config.yaml
dataset: "photos of plants and fungi (iNaturalist)"
loss: "softmax"
encoder_avg_pool_shortcut: false
text_encoder_activation: "gelu_tanh"
text_encoder_layer_scale_init: 0.1
text_encoder_positions: "learned"
batch_size: 128
Rows from block 3 of the text encoder, named by matrix and row number. Rows with one number belong to one attention dimension. Each number is 500 + 40 x the weight over its row's rms, rounded and kept within 0 to 999. All counts start at 0. Numbers have three digits each.
# v: attention query, key and value (stacked) (text_encoder.blocks.3.attn.qkv.weight, 1152x384, the v third), inputs 288-383
# proj: attention output (text_encoder.blocks.3.attn.proj.weight, 384x384, transposed), outputs 288-383
v.132:525436498484469528523540544504490584498568545476487592488439536539521509510441546499487597445544461457475444521512515506503431477524536494460488500542406412508532505415540530526462540554518546468435504551485443492501508530549471441464521463478495501527458470443468504498462476440488473520
v.133:502474538459565540476479518504490494483571525457494508562528495479455487500541470505529490457456433449501446471423519522427538543564472460477480505607463461494524512441499452433452555546604486487576499483510514483546498524497421512515519501508498487562481499510477476556498546460513494528
v.134:528509550512491425517503429473478481488527564481508434533509513515469566552539490493458454528562506457459507478552533504527472566495509502541460547515514478421523469495518456506474455571431563523474541508509565489470511528509530511516484428516482497522476574478493494489486421540447576486
v.135:512459508444497527540402499509544498487518492487514484519406562479457502445531497505446506486482538513496553478493473476541539489474468522497462498501515415456492508537498468469479545505522491535564501466515504515486457471475495495514536503377466456504547494523491518516429549493597530441
v.136:499519563510492497443565472510534516549509495498569422573495465509501536502450468517474449457479571537504534507432519454478574443459503543506541488507523539456444489542434432396472462533495466505570535515555502535425506501426593513484489457432458517477506489466510552517456508492485462537
v.137:582493585509498464453437524511506416525438465509477491454505544582526499457503517546439451507528495475486501438590479529509514541423544461507473485458513408460448526539519517471570484538380474481585471455527445570536494558401481531524445523557466535512602555483472525500501446514477606557
v.138:494446526502514532453494498476464547587477469516521442525549527542479535578504534396454488546544461564493447478510532518492500441548452529494483541508555529544523517498582421480407527483485465496489451505424522484508443515465600478556408540555532539453500455525499495503542504583524483491
v.139:438467480522450521503549498536413431533564450506429491484439561521514561501439391533575444478485452489480470504428545520495462515496510504487514491485497482484556488465517519475473505451518516443499471517452505513514474410567450512532516539519555440482464473533509498554477431534524535501
v.140:533571542559527477503532493478511479482405495521514566516536441531517529519525554497479423444601500471480489497577474495498425513530625437453485502444434513537444477497462501536550567427451444473535491532540418540444440511510500427552485486491513530485550491527421441490523474534518497513
v.141:451561534481449599547562413507526500539557524440537505493512487460530449394507487551478559524420527527525506470477499459561429461523430517511469537477530535508469496530479549516554499473494499515456503482589490482453433461522517554505504454480486436523505462459503467562478548517557488530
v.142:532492409501528524454498582512496495557450491477493441478508440554502470534509492574481494480489473460461548439475480499463503510465524470534531485546532531503558539471510509509504438503546521563566561493510608523451464470518472526497504497452427434542490491516480471496524495540485591451
v.143:438484474547539577545465522523526459510534565449470454482459492522499459467493534522585494482450540512577564519465455484450492513517505522481506601528518496534533487410508503516447483576550502515493552489549584519498458468585443456449551466395409474531404506550486448472388532464511510476
v.144:522526449478498543546522537454423479566519491512467452483514543436481514481569492527532496477574428527500575467471534499490461492486405578497500533548599472476518514512485515537453447447520507507423452510481568525498533446523481449478570520473403519549477500478506486499538457501557531486
v.145:468486543576523540441528517565513479506478511481514483525505507472551449444388499409479414454469532490520514492501474484455569456477470451547492489536507572529445500512509542433432524545528456499566477440532516476535476541508507500510497511514489493565543472534550573491491559467490460565
v.146:504509507430487505480488485466523475470476455446487464533493465520523438536516494550538475525489549511475553522518545546509540530484505477523513534489544553603446468460526457523501475546529454436515516501492506513471495462440487557433512569540546493482510550529434435451476517477493509528
v.147:499522489552594579458463516520513508537470466471478470485487487523511533421418560502546505434521476544510511444527478505451454526515453422471517497512428428498485541451505497505421538514447501470521531457484480582466424515531480471412493559508438544474450490470478490552434437497547594553
v.148:465486509560548552530559551473509549481439505511503491469502512458538491518536495445516553451568503531533567537540482479514521443516547521516490510502554475551463548546548511422530479476443430504428450457547496558409515447462550541503493563537440472514552524502483559472446546445554522533
v.149:401469486456469520480491457538497518530542516504475486471401520512475583509455463471541497473474497529554506502446508492496452427506428536439511484506473444417514520467565510544474531466548510444480515552462497496503484542554478447506514504439528469551468445510494470495463496491503461531
v.150:534504532468492564488531523477542495474520540496517544545493472526434470537523525481517513466467534491495516432492509470492473539480583512455503418483463456459486552503456471447489533577470498561569598512541470603461482475502439495520476381449421387541467455468516555513469535489502519492
v.151:509486492485536478485548459459410498502488495472507574509538538558487407487591507556495474524486537489568534500532508485496557440421546473488491498458550557547457500513522453503530464467369485531522476514590474546537480552379520561465432487538523542528466484475463463524595471485496526542
v.152:478495456446495503441461545542471519525559482485496560483479465520451528511514406487525534526527465522482464489422507534428534504462441518442534419597509480482561544451513524390490474531519545433516555566419492517485494509526497469463575521417468484552449462536593554551445495490486446512
v.153:513513497567468541457467576526469548570455454554488541412454513526507574530489477489481472406584576527524551485505476467451430506443480531520544528542423453473538590456508531514443503531464522410483450496510504514471522490510501441438489500475437480473572551530529553523474450528555499479
v.154:481498485509446491469522516495512538529436404508478423420467499485551569444420516484522481480547427487468468484500489488551489433451436451553492496549479538515554486492529513442561456456534464544463476502480510499471459510561586474503528506527479586494615466495461478462443510573497625489
v.155:479468569428435495522575431477512514458565468491537472546498482459462480483540421455542555507471540514458496512470508475504472586474536594513513493510477609531496545518508501497562514446516577498441492550483506462460520448501505487554489459510500422488449473543556520546471490488558566491
v.156:557514476461440544557485512511473527444497514510541490490523577462401548480521473444458486557546436457483482486499572535480433483463556505473421480509553455446489505487481475512497570485468523513437501524493535474541475491502470482500487466554504535550531516482487424552517534554513544499
v.157:461548476539518507503470458450481496482483507455464495489470479490465563484555512563488498529463492426518561521524522515542540435497441468477504488435573513501522496485500476511486466473425503513422548483519576528476456470480502550425491525474510489582451499488480451521478569505462475534
v.158:445495503458460554492459496552600499504512484513499507496430494541408522473466428478489569577428581501534526419452455451551474510480507566466522479480480502542520537466482525577478511551516524534462553523524465519532466469558465561483441451509466447513454465479537423458487558518525490445
v.159:493561420506513466492528563513543508479507528488507567452439439529473507485481445549461560476496491496521608446510486508476531478415550542470546473517540465510495543402537537422552500521490512471537544484520426495516488489580500541484554473451478475511510532545563475444495529479494481557
v.160:501495413387459554473519472544543514524496464541536449487535527448500500500467533470526524478444507462458488445461502532461479412452511545587509478511495454519503451525503516518445587506450561512523484547500465467515437596434521535546555525553496487499437514506494498530456473471499496498
v.161:495500524565454480538504499520616493424546464492445523488523507455498534518539512495553421473473555471505510477419497478555434486509467519507520430424480487455472517524474538486569501550463490533521524467504454563511470506492459481510488453492462497487476527487534499448553499508369480516
v.162:457459457514534553434515529462455543441502459437521481492514449557552561462531511457464507586568452485500540557499463502535490494475402475478584543408452442549482559513491509500495472426488518498547452470525514535454541506522441458453472549552478530479584457539505480513465502455540473601
v.163:456510552533561493499499564563480514447459439468535456577472484406505489601549577514467485463496559418491578482514545504469492586498550515476459469552521484500536519548504561513463447503431474521443510509432527505435509495466502439446522454481534439582426478459436489510477482512446414485
v.164:522518449534511552489457463500390530571483561535442536474565508498498489520414500475417514501493491594444578556421508520481580494472513476454464539522512480528435503457509520517528475540583542466481530506503500541450422530558449493576535452494519532459495497499487558505536500556459533532
v.165:475439523551493522585487473516541501525508555531514436493498522549539456538521530496507501465432596477543510548462483559518519532595491488496487413499512534513462526485485494425503533482492497521474478478601523447456474504464484509596475461473520441542476582479496419485505511507439477408
v.166:546513514559479507500497495497529478537575518512483483513474490538503533471494528447499484567557539457570552515489447462528491491516411498538512536382490555531482562515487488475499470446447482452562484490519533462509533516430460523465446523487480493494503615529458526480548597508451514558
v.167:478535512495494465484545476551514501532486494451458524557436505457426499476483463573519438517483547481475494499544483460513535534459436503497508484461483498441513523513440503569498490507415448490481453494471492489580606509530594492492524536495511475590467440518508547456498563490539484509
v.168:472520530466471520520527389426383563508445532481481547496535507587480510383464500453540572520495476516453527539586505485445517476508446472502513563436578481573452544423484421506460524471513510468577493515532463466562465520550410434510500543547470484437508525517422480536482557526563479460
v.169:487453543624506456448471541560490518404514487506541436538467512477563473573486578547495505514512550486529506525531481514545484534494466519552526518484486529514518471511556498519536438427525474493547495474471554513448540481468496488452468457467566467609461520431505515489418511470437494547
v.170:494462494520470523616537471527500539493462525518583538476515480540490471518443559540519572472461575532456504510495514496453429481467472494537514492449537482527448478481487422451500558494493487538525471503446467487520429541538469473564464501518510443523486483460487480501503473499490516429
v.171:512518556514462497464394537543561504484448496497498557458481446525550557472497487426516537461519488523484441455590502525490459448490507454511497492553459497532538466462553496516519470518547503488542503539504459511517478423552452463498535490528490516404609432504569515441527485503509511449
v.172:449560526523393517519465528528447499543483492526467515446476481520501520509464446477494505512507529544512462492493470496543537422502499460533515463539501496542527499471581490503562418555590527506436504547459469469525417482506549483543550553534573490492448507496509572495472484424458555443
v.173:427550531492405478553547450462556515554516505482429448583482476494446476476519506479536486500394488487513549473555491470466539500513538514540548418512574523480537525539440511504577459579475519525507498474505499507526533467487498458485489437509448496553390521477440562499511485435483429510
v.174:433450509432495492495553457426485526512484529469448530517476518475453463422466495541436545534454376474485483441509551461469528442474431533457590492463529576449457473466499486539565491547453513513546508447471460551539560546493487488474568476527500499518472479479497499522478508531505478529
v.175:524429426533493531513531502468493506467527484516468551428573487451506486495555502567453505562486497488525555559420466508525466507534406561510561488416497547487463529536449471497569466474494453540526419444551497563485508497545512508536426572420478500521533547476585526529527484425491497559
v.176:512507494523420501485500510507483582499501477534559457442504498447476496545499567558465466462419505531466525520469525484504525493483409544514552390515476442580536498511488564430485477501543534519490466515492560437525471490476506558552532442452564516587499520475492562514461449420480498592
v.177:515564524510473406468490481515530537484484554485515452518500513445457499524474516565557509479477519593401474480435591524431580545508526501469473484558490486468553445510534448452456502429524552447443567468550484482544540474470512538545554501576495511457459499476432414493474547511508451508
v.178:448481498550506548436427460482564492470482537475486504522480430546508527480475503450497465505495525526537401491547514558509543489503428441447567467527399423493519492523509504468431515468532568496482550453471477463466546497478433532504549486512504431462514479493550470415461454523454480453
v.179:451492501411552474465538505429463543489541420464469487500575467457470522446511506542474501524494493465517551499438495441454492559524459475415487451465524489505503550509461514545469548514450470454510484490498531525532511503511506466522523565545484525477502507483496450532539539543505464515
v.180:437481466516476532443465504507486526491494459483519451507514527508461512543533497513525437584567542554414434560475451516509530521459465506494551419502387480434508496553565456452516467468533529473472514613508518532453553517549548476533473460497561491488534446531536496564442505483490392541
v.181:518418489542524530546492482592566490480512468498541478474520475556508508455449556472462501448539517468546533521574474566439424505470460479508481506424515472517449514444522493480533555454474488532556502443457440493491494505494407525549429459448540461487591458477481432438499532556484513483
v.182:497518501523525470468481572477518532463529485461541464526490458494453491459512491437568469519530566469456409564517489513515512527477475445434503425459472519493514448541524528464478484538490444469538504508462403481509514476422569583467498475435610453475491500507488459474487517521476427477
v.183:563512473500477560496447489595491508538487505521514475446529534445420459554444552526420550494494472547462526431551501517430527476468507531570444454557521444503471437454567532452464475454464519523478513543505508458500413490486508566541481508458576520525449483485427527510507488465484562475
v.184:476512517495553490459449519512569611499528489495510512482515419496532502547451509576516512480498503577469493505482533437558510477463515425530530434579451459526525467534468532437432467496457485561429496472449437411474507442495446486461585465525544483458494441563436515483544524562401463460
v.185:473444539545455558554470518590471480461461449478455484487476534492489548477486533454498488554542537421559536497537477509550475490506498550508516550424523521522434490350576472501574478452458505498516539491572496543537497506476466504560558567500479492470507535508526439426447537515444599502
v.186:451568432556421533494442507464507523487466566498458469536440478543496539547508527446447472533439529600538392494534519488486547497534522526493564507521450510495532440475546520410499502512650551482572541471509484515494492457480523586564513440503503509518446497480535480475463412443468422516
v.187:533501429522513513444433522573482556508445561476417438524550461441496511496521497510477504480482549535493436448525519517441536508512411496491508509527464493461554537582551456518553505452568517436548517551477452428461563521452501490552495498500524450512480506442512483527438541434506482538
v.188:598519484491465561506504549517520505493471527511447507537516448424461556568534519483537487504392500485520501445466522561472529468525527516504564521535494477465558475530485479458477523571533467488491560431504442509527476426457450548565569486484532475501452503466486498465509436450491458525
v.189:538531579519573486581516517491511509457468440514520545549371559487532439507530486559527503470510503447563478525494552533511520492516538531547489506565529506540500474436447499492497439486422450578408471534510512484537546528481493541477547514444511440515485534558527494401485520530479574459
v.190:553490536493511480462461548548468526387448493481555523509475543460529515583545506529390545496459492449472523456519522495453495544457562486511405535575514491528437469514493557525429547461537502563563528478550508490489446463401542540505516500473499578580458527394522488497533453448495508466
v.191:465574536519516475491464490470463551451494547521526459612520476522530516536452525538563508523489525584462408544447559548503520472483560457536508550588504501486544480490521461441494534553559463478511523537446437495461592520489492507545482466517476516456432502459443444515516490483433479494
v.192:490522550597509518502538507468461445494540533499472512430533454478455424482532506513505542525475537535507459577512410471548508569473516526447477476484514509527497444492551491552466480482542514428457441510467506432514574527467508483467479537453518500565479497491462533500534539524523372458
v.193:607416535481498490471460517475482510548504464474523457487581469517483493555479527475512443473503499463487533488511574447503520502508527457506568522531531510503534531575455483485420539568497496478521516449465499483454486473564489476464495474462530576473453487511538491541480556520594445513
v.194:481484435537517467426511475584479395487542504483498500436484516502469493499443531452539500483535550506526565530485519559427503503445523490487493484520557536482499578528501489460573493484502458534533502539408479493514509497510511457485464458495504460519491513555559473472503544442518583489
v.195:572498443536401466424544458464493491484519461580560523513470455516488476513390488474534482495525511475466516464498503549432529594575535462527467486527557495505527515507519531443527487531502542548549546583501442470486550469500536456461508488519488472550420433511525440466433518452609488484
v.196:469519512506453415585498461546497498464503501534502536549503484494468504498493517560501490596502515573504583505459515526547560553439586464481497529511473404398593452483461538547519531493493526528406553409542442477519463429529520448499411441467484482533494519534487491547463493422570546487
v.197:427492454527465542483497452570535499493562509543619567532497520441511416528521483478459514524578443499511487476509521478590541520473509520442510519484441492442548451455486534501477551508386473460523594496502416505488464408518482499473505504465518453444489614483478470456497434444443550525
v.198:499448457524550557523483530514414418438501486520541518478505571480507421461500593476497531514507459412459498523488540509509505516520552523497502534522482526446445440509459515455531546532447499485560516514471450496490472439502479554431529520446553474530470475575459520506510475460484488542
v.199:514501416503489414507514502492515450490483547514446596504545525535401495504470493490574546488486577490555521539502440556469520515428543495485481529510520528566530499467494496496534462447584505495446451523442453494462587550378483499513529581523477452599497483536507456441515455442552455477
proj.132:455488423522524539518506435509497553532517482439513516449536550523539466462476521513524471517509575491549551496459599519466516515548514562510511514492532502473446475556545420470480556508481454561460540505421543516494557469467436492444551459516469508531490481458409477537552580547507447457
proj.133:440468521600551534506506583546456486528535558510510539433467491530493436498476489487453481492503436528506521495490434445530466495519562554485468436460480555499485533529463564513444491470465467509511541470526503528483541542514512441502496545476442492449438450576506533473512560500503494513
proj.134:553529485495494521589363544495467531432554493515487565465519467498529449564422530535507459505507479515536436480469457480506409480454473462543397570468538543493460490565499499513479492535471543418554502543507434528430453528448542548489460560478525526587469492496452505414546558525485513438
proj.135:545478504453480471501496498508450486535508490475470515468531585471496540414441471480523607524473468442467570539515471491480522591506516529506490500560422489498519473512443548584510554484507541484488513452497499483539609466506432454461489523590478510589485505482527422535465488504482476490
proj.136:517516581550445499496388530531438508461585540491447483460578467545444505491497462462411614522437519495586492521523486538556437548526503482570522561453471481505577519480523605511468492588483545497489476567487487477487470484502494461500445575501477563535458468470496426503535514473454493432
proj.137:495469467510529522497527441546500499423547473522545558433532421479543490474498497455530455504535491557621481522516508537493490517442501497450540521524480522420430500470529598515480511471530485473441479551468442459495545546518488472431480547540508519537459500532486488481532475496541517430
proj.138:535440500454475455501504577414463405549472580521484450496509483494445553492476489514568464519463464475591459535563431546568467504527522523484491466507532502523539513511446494476543426471528513477454566418450575559491404499484562450491477472520524552511516506552523377479526402527502507467
proj.139:504527557518470548547616504526458449430549505565507474548498428482551465445584527514464543491549499495460557476531548448451454524478584514550546538523483464402448559520492441506492482455541503514507502559484481473509541548549453504611524482508436471499505526517549396454430476508455479462
proj.140:479596546420429514444485591472514475538528483491496449502500472530456513472511429551522573531488503449615538480513471564536428514453374497541493493563484495473441485546547543435509533530481495604480454495494475494454531510499547552499509576495535490531448530497415417525505481529474509465
proj.141:514530498519481504510448509564473488480434544517539522480519599487517477500447552500433522487487527525489535498538516475505492554448528486496500588498512458461545452445521444464564556571445467503510489509445434517515489461519501459504526432537453459525530500499431542532442500573497489517
proj.142:512511518559545481528485534532495470459528588462544452495506484480465465515527571482523525446472515506425499428490474455516516433485396495533456471515465536531530446509432590492494515463445495460485501487515509425558560481450580499524509596490529553508583461540506520465541507496536539459
proj.143:502474546491532426575487509540445549454524478517486514519498440460444528484520418560449582506481507423411443492442513485528478509467448471557495478504574486529535487536526551426496490441457455426519497456517505470549552479402511493484527581548448509464508538451565462497561516436545500482
proj.144:565528449437515476505507510567457588473517483448516514500561406535490466533534541492463516519426493431418536476497437525464514583498521491526443510487467482541508535546531443498527486459521503505466486520525501474480579524508517455466466466548523502513532493503473464427503473457543465482
proj.145:503479477502484561505490530548495474554435552495516567481554446548512502590483547559474541454519508505486370472485510447520515493495544486500619503455513578519500474458467472491464432437526485509502471531493467535448405523518522520486475558491474475475421480557589524550473444451471507516
proj.146:571525450558503521428433525529500469451567409488479501427471566501501544424486488429492505468497512423541556502490508532465535463536521507508445577514521457519542509549534583493492577471522440567476516489485492411526468487498524516501497535479569556511508517512450492506463447543509494581
proj.147:493519541465519433517522499444503513380553500508570440517488432524425657473546424490557550524501516508520492533507583471528438474495484567504540490500523540539491553523435386426555460490494460514432495449507508527494586517492539487613501507617475480453478522523497455496570517516496518440
proj.148:504501507384475462490489472516544466593522567550525555521580576515509586525445520484496444447444537550493461548519547523456594537526523483482489460461493535521509450488495566535503517485452482545498468453456480441507484484472456432475504407547516510424484570474459441455534489470504503489
proj.149:520488503452435468503567570498524542467530453471489490468501469525540502451493440527492565593578522425402476627458526464555517505579503500555493486509486504500517576521449365500539513548492559550517430490542511488436492511521463535506548461581445507484544510507496480527495486450562479505
proj.150:431516517494500534510443522526453484586525509481573480487562586444524473514464519527566559507472505555544460546543472546447566613513418496489516503460431492482512465530555514530443476536403570435483544553502494457562530475513520458505521556450524488480535537529488526516501582567473524441
proj.151:552509503490518443466463500482484459436522479507476468478565448491519514521473515508495444536515546506490479528514560492465525492406454559463538466475483560461519425496529555555493547489492462447468509485501484506485480489522594575430556493578462473474568545458495511522506487522473509471
proj.152:524468515525493523516481484529502490498574526486546443459533466548557518493488486517492474476531602495519537625480484483456492527508554449477414451452471466528484473542453480530467537501535558492496496475505528499458529549561491462446469534551491526461483504465490489434460587470392539530
proj.153:479532520456437604529623510580511587487507502402472486509525388536451455481514490482447577493512454487567535570493533492585547520475483455498583519521508447479473521560453511495475524501572552560446505509500499491518510524506409461554508507504519558554457430447417542443522537483430488495
proj.154:491528489572472485542491524459490447384495564479524503498484482542386506470451537498540485532514533508464577541555587507512437469522504497570467527469496463511488533519434419401518520463458517531491504509447510478484556528440439503557532461508484512539469508554489447539517404491486466480
proj.155:549514498396420553511562447494503471463438515509503481527480548498547442627446505519469445460481483502492492451601495513439571497528494455494506505450501501515496419493518462507470482492513574496480506534548469454506443506445457506545572483444500467434452518439522497490469559479527481564
proj.156:521477503495536513471524476499435532517439456467456561509517531463573483483500533552461494415474483528499511490499436489543417528503466448484418570559483556515446515567501452494508464471485479494497526479516490494531538541471469483448508469477472499548442485585462470439496466474467463495
proj.157:538475514487527417502447484526491463467512518542475491441504552498604518494522486538496456473527549563456475535444503470536432481509530497548457570514458537488540448502363477515586569525481504471559535429456480525464484508589564528564472488563521493458519476493483480433504511510532495538
proj.158:546479465452496528473501462489465527498400441451480421507459595454580464508493496510471582454557463523462517494495542541468574498533515427505511538545489427514507518475393364472589544561496566534493523473453511473519516486510558549419498449532501465514552483567474571482467576466481555559
proj.159:449552499494547463472448499556529472532551471516471430502572580493547501515513474541476448427520573534545521544507492520490499478508448407460456553548491454530492521549426452496435527529470451565541472439538471487557645442411461548397563569484487488483448524464492490465512475499523499458
proj.160:560497487551507572500481490460493498406555534471486465513418451489567479502448520536462524445519501447518502472529487459447508487490506516485506523505489565487470464571551444472483549494453508491454576440458499477506517424467555495493421486565458476511594510538497427484502622468506506526
proj.161:530497506538496477391456478563477478519547533562477507473516485498520397471416537469508505502512500570571536560534475534531533489470550467523473526436515583516481476514588433516465536530518544434501502491416533506484502470499484523531523539455519528487508513553583497500561485445461466414
proj.162:500508511555512475400564517447481470514514525472449494521500558472435501520514478458449419553530568502465496542496539507466426499530543489457438591502527473491519445469466494512585504501517501517573556495496498494507474543510504482436576357520534480520483439492532585514488513515525509510
proj.163:515472516493470437513513497517492524441534515508517500557482516421562575530404484529476476424530427526584455499514507500485503459560508487517474537503567478489519496421530404567423515515556524506518497526539449453476559498484437495459512495504528510532525443564499469504508612456457558494
proj.164:498462524420550495518601548547527467463442472518509537575480619521520579581552459497508453437550460453474455582560495579548516564511429562507462528521526493462473446522488544481545509514503454565475406494503489451517529488461480488540407528499492477548444458409570564461495511471534468451
proj.165:520530501442471496521436549502527531550492534528477452504541509439586511464502498449524529521416411507579528508542487527553481473422481580497448481534513522485606513480411486506560493493484515492514448538484480528519466510472387517526503492478496528471509529429462557500474493497427469469
proj.166:533468510569520501424429456519510541548448517474396484506512561496430399485505442472492495473491501564551485529489571467536399440562521462513531548474520476492544545441549473454451515554520503505518465473494488589523499429604488494579600488473476536511509567454477513520489431526487497506
proj.167:528442514467474447480506453546533477523494490451551557474512517490454476457501511499512482487498416500520475436479521435505565503504586540476495561465562534453474553536529463544465559454587460500529491414520517488503515516464436505519508471494432481459480498536483431477566489566465568503
proj.168:479462475477496566476446500458448490478478539510499458523462513459437539537531520516465514524442548499472560472511511492550484516480484465520445517546464506481496478528464586517553415531483463525486463504481442479512452510476518464493529420485537519530509519431524492496423503543504504530
proj.169:552467464484508376498493464522508510536453495492466494457518466497507536479394488471458516496461496508596506505500513454438459453535577507492500517535528480454548547522495405517459566480563526493459469433514503531485467434567472523520479516476533491498431519561503496461526462489504546399
proj.170:511467473424487481485460507547501488475502525543488479447444468480536557479517541530503477511493469574522497474544556474548525495480500580419533510493488581447520529583454493541477477533490519405442456446486450462534497425443450506552462535466546493475490529558543477491481466461469491368
proj.171:461541464500463471467563451525439491488439487539539493506494474498432430525517528496499468635517597514420538531470581441521523532557482457507542471502454498538464517505523558486490479547444469424530555531479499507457451510545531478478526524490554481545443452518572460517521448534510487551
proj.172:454456474420512422563451438555504470480375520464574500504507459508569502496538520443502504484511441516444448516477475417454553484559522535487562471486450528481400502544457560400515577438503512468459576519532536573446516512553511505470431533473491541458546545514485446482462525487514498492
proj.173:531481467453447432458421455548499541499507476521532520530533522480544490476469527507513470458441493485528551453546506467568616426427563443540476548467481484529421491411563497552463526486514486560471523490463512490479475537458442469459494465484439520525571535515555448558508514547514495498
proj.174:544513542499494484489463547487500526583543500521552542454525557547493493538467479556520433494505575534488487508533467498518496501541534456486428499471501507458463485389486514533508459530537510535489461478468556501460414518463521441546436569489462603496462510469516553595520449498566518468
proj.175:475437511539518449450495527560507467544481569496471535497548557548548556516540451580567523519455486509523464502467541495532529486531548487424500491468512452523528468530432509442535528501559499475500498485430521507566562505485513479543520448534550539466517548410447515518509441505543515471
proj.176:542532473489507391459522473520464419451460511543513604526529606505519548520476584550571478490488531426507481536461497526478482470492496550537459524528504461511504533515484441580490550537423493556535544497575495531555522480477474542492415528561512449523458532445478481465429525473466478444
proj.177:484510501439510588542446507452509489465529443490495489556504528569525543545494472425507475521501536513439484544546505562453494542463492553563513509537406547440485474482478444473543491486506506475493444478520529557454438511548483588467468478502493505501510476528498581485516545442508516439
proj.178:530536529440465434501473550466479538501525518464522540422521510504522412547491496476510505600517518525426504501484465499435463581542500561457507534472550488465492423468407496489558497539432443429529486505535510532489426484502455484475444504516515505520408469489498584524450558451519524510
proj.179:525521508514519518407536538519484426396557512463520552483532659502518559532478516501528561394473509503537466505500530468489513541485533488515455517547492592571418449486504514476465447481519500579487516496430480433487528462507528535419550416523499456539521495464482593523527471527510518493
proj.180:466467499486485498513547499463519485491522558504516488472502413473524510454493503500466539551507451483501560495468540527530461470586491467432473564484510511486475468463442458482536467494518507462530503534494422488446466521463424497393504458489490540476473447469516490481567605493477512517
proj.181:496489450471522458442565557482434504512476486550455520541533532522517503508485444529498465522440561521480463474516564477543521572498542501489553522514509436541599482620472493554531543519409505519535529464522465481557476437479468494489533471520498451525429507442575494530399386502458438492
proj.182:433502513500530504472450543413482460504503579449506506500491561445541456458446475580467535517502487517490491471427453502427393495547534563515533576485490395488517465532402439557516537489457407456522491461500496528439470482538424554458520520523462503501441515455467474530477541509492505557
proj.183:514500434435511445575511411509512538470462552493526507562512497523547575542571521514523506455512463498525465503489553528557582538523445554470470523509473471507535505482468502507531547475451451582517459573610482524609490478538557474558449563568481502495518508449518455554451562533527474503
proj.184:531523472496440512485508523577491428483471424523553509574472448500441502500461526514537527533544440495530517516467501501494441480601454617504487492504466512528507572450529495517508504542445545445500522514533491557447448547548500512572473574462520511493466447540595438481516447475509466433
proj.185:532501503487536488474565479481538454552436506566462535510582480481566515506482458417491392487431565553431460524575522504488515566530533473469481506460458500464535486584457538480534527512512532561520500456449519497516477453522457491492455441491481510500480560482464504490484438521492476472
proj.186:525555496522497423611500550458473548458456580529431495484528528475581419479501501509539484551510458486416512472489495558465532506466478483543511501496506440494459483472438439480512417505463455476478456519506447464486466497531478499492425537486447477497545476499460515479523631534555469468
proj.187:484509555474451454496561499449495521441484504465523576468617539521521499525549499546480538535448484488433457471524552469505541546452555537508502498463495560467493483498457428373501479472547451553433511474560458484444505519482494500507476454516492567530473486516487512501532541558471550491
proj.188:472488510520492459530475496475484495371469467481532485512540565474628505568460464523564428461519482509388420555515487475511549558499525554439523504488478532484491519553519460452480482523565479481476521508521470467460579493464549563513442549476520482520610462522570463461518626462496515445
proj.189:526540584502481480492465446514492489578533494458553491514478434460488510477509561521513461534501515458478539485518435492470547527557435500535449482463576492493456474515466543541504602572446525439555481493473526454514508531440398469496533525504432477488466574494499383486469507489466556563
proj.190:534484502538524492542538543434524514515536515432505557474438536498500555520445513501535538441487541494506490470459454544467516553449513508520538529548530507564547498554472398519482518479574439553470451555535481489551550495550541514516492542519513473491536487515445504486527539447498528512
proj.191:545443467439493575565510579462512525500534474463462481552480408544528482507455391450479530450510434510523526458552448518401446530516537563528488531486498563488460505400459487488496523507533527454489488553495448474501470517565469502412576474518477497495585551563516481561466604475526535489
proj.192:556464505504472491493605486515438458437453501492452523529462400527471549512465519521522494482512528585502523461492495470470506502548518475540439518507485536464436516453510518564559503525542434456498546482475522520578383490436495536492550474458527472534517490521549435534461513507504496550
proj.193:495441534546455497480476483436545532440525497487488487462497520408434435428505494541477509562485534553508474535523465513482440446460497529517536533492569538479532442482496502458421548499425526491533449528491417553443568495418556481512498631566519530492522513543561477498532416487539531495
proj.194:484431537506504500494469540477529490412519499479442490505470385485544508529552502498510553480556422476452481507561509432550463494493483465508545545492500515450480523542513501504466491554500521457423556573595519516471448525530418569534499564466485512496457494399523541492526531520471494525
proj.195:540440592511559471474473528477516520434450542516574469507529430547516595506521469444463488523493365519548504532479488520505478521580441471483569487518485514523474494543593528446557540507485592449459517506551457553508501500538459462539473482510471464544610468481492455527533636513534467496
proj.196:493507473539491558506499502533494374443463528499471520522514491504535464457460440562577525470479500509442480497457537501424522462499464511482511540565517545489530549479483507438490524521559442484525528523498449496470509440537454508536524588545502556460511472476563522429522564478491495483
proj.197:487523522500495516479490491497461432511451547499471515468502521510502502443541478494579550445488547443499510533504505475530521485443530444521460465525540542499528494524587612466510468551502492538521477519510473488478470468452541481549520466545470510515493473542514496430515543536483532492
proj.198:512475504527466429528498451453507441507457492526463493463466434452556503427570482474541519522524479488538518536445463494501494441496541407507462477483561503498512494526550547434521472521529466460474583522520512483509453478471513477481528456533462509506454507453432476497467562487493548546
proj.199:498456494494468528488562541521509448458463489466433510519494454513606495584530456524457469498524483570466511492497582504501480536526490496485514521540593536478474505579541415574491436519532479465505484440500529493574438516579461561530601507549503459496531507492446450472474591461473515559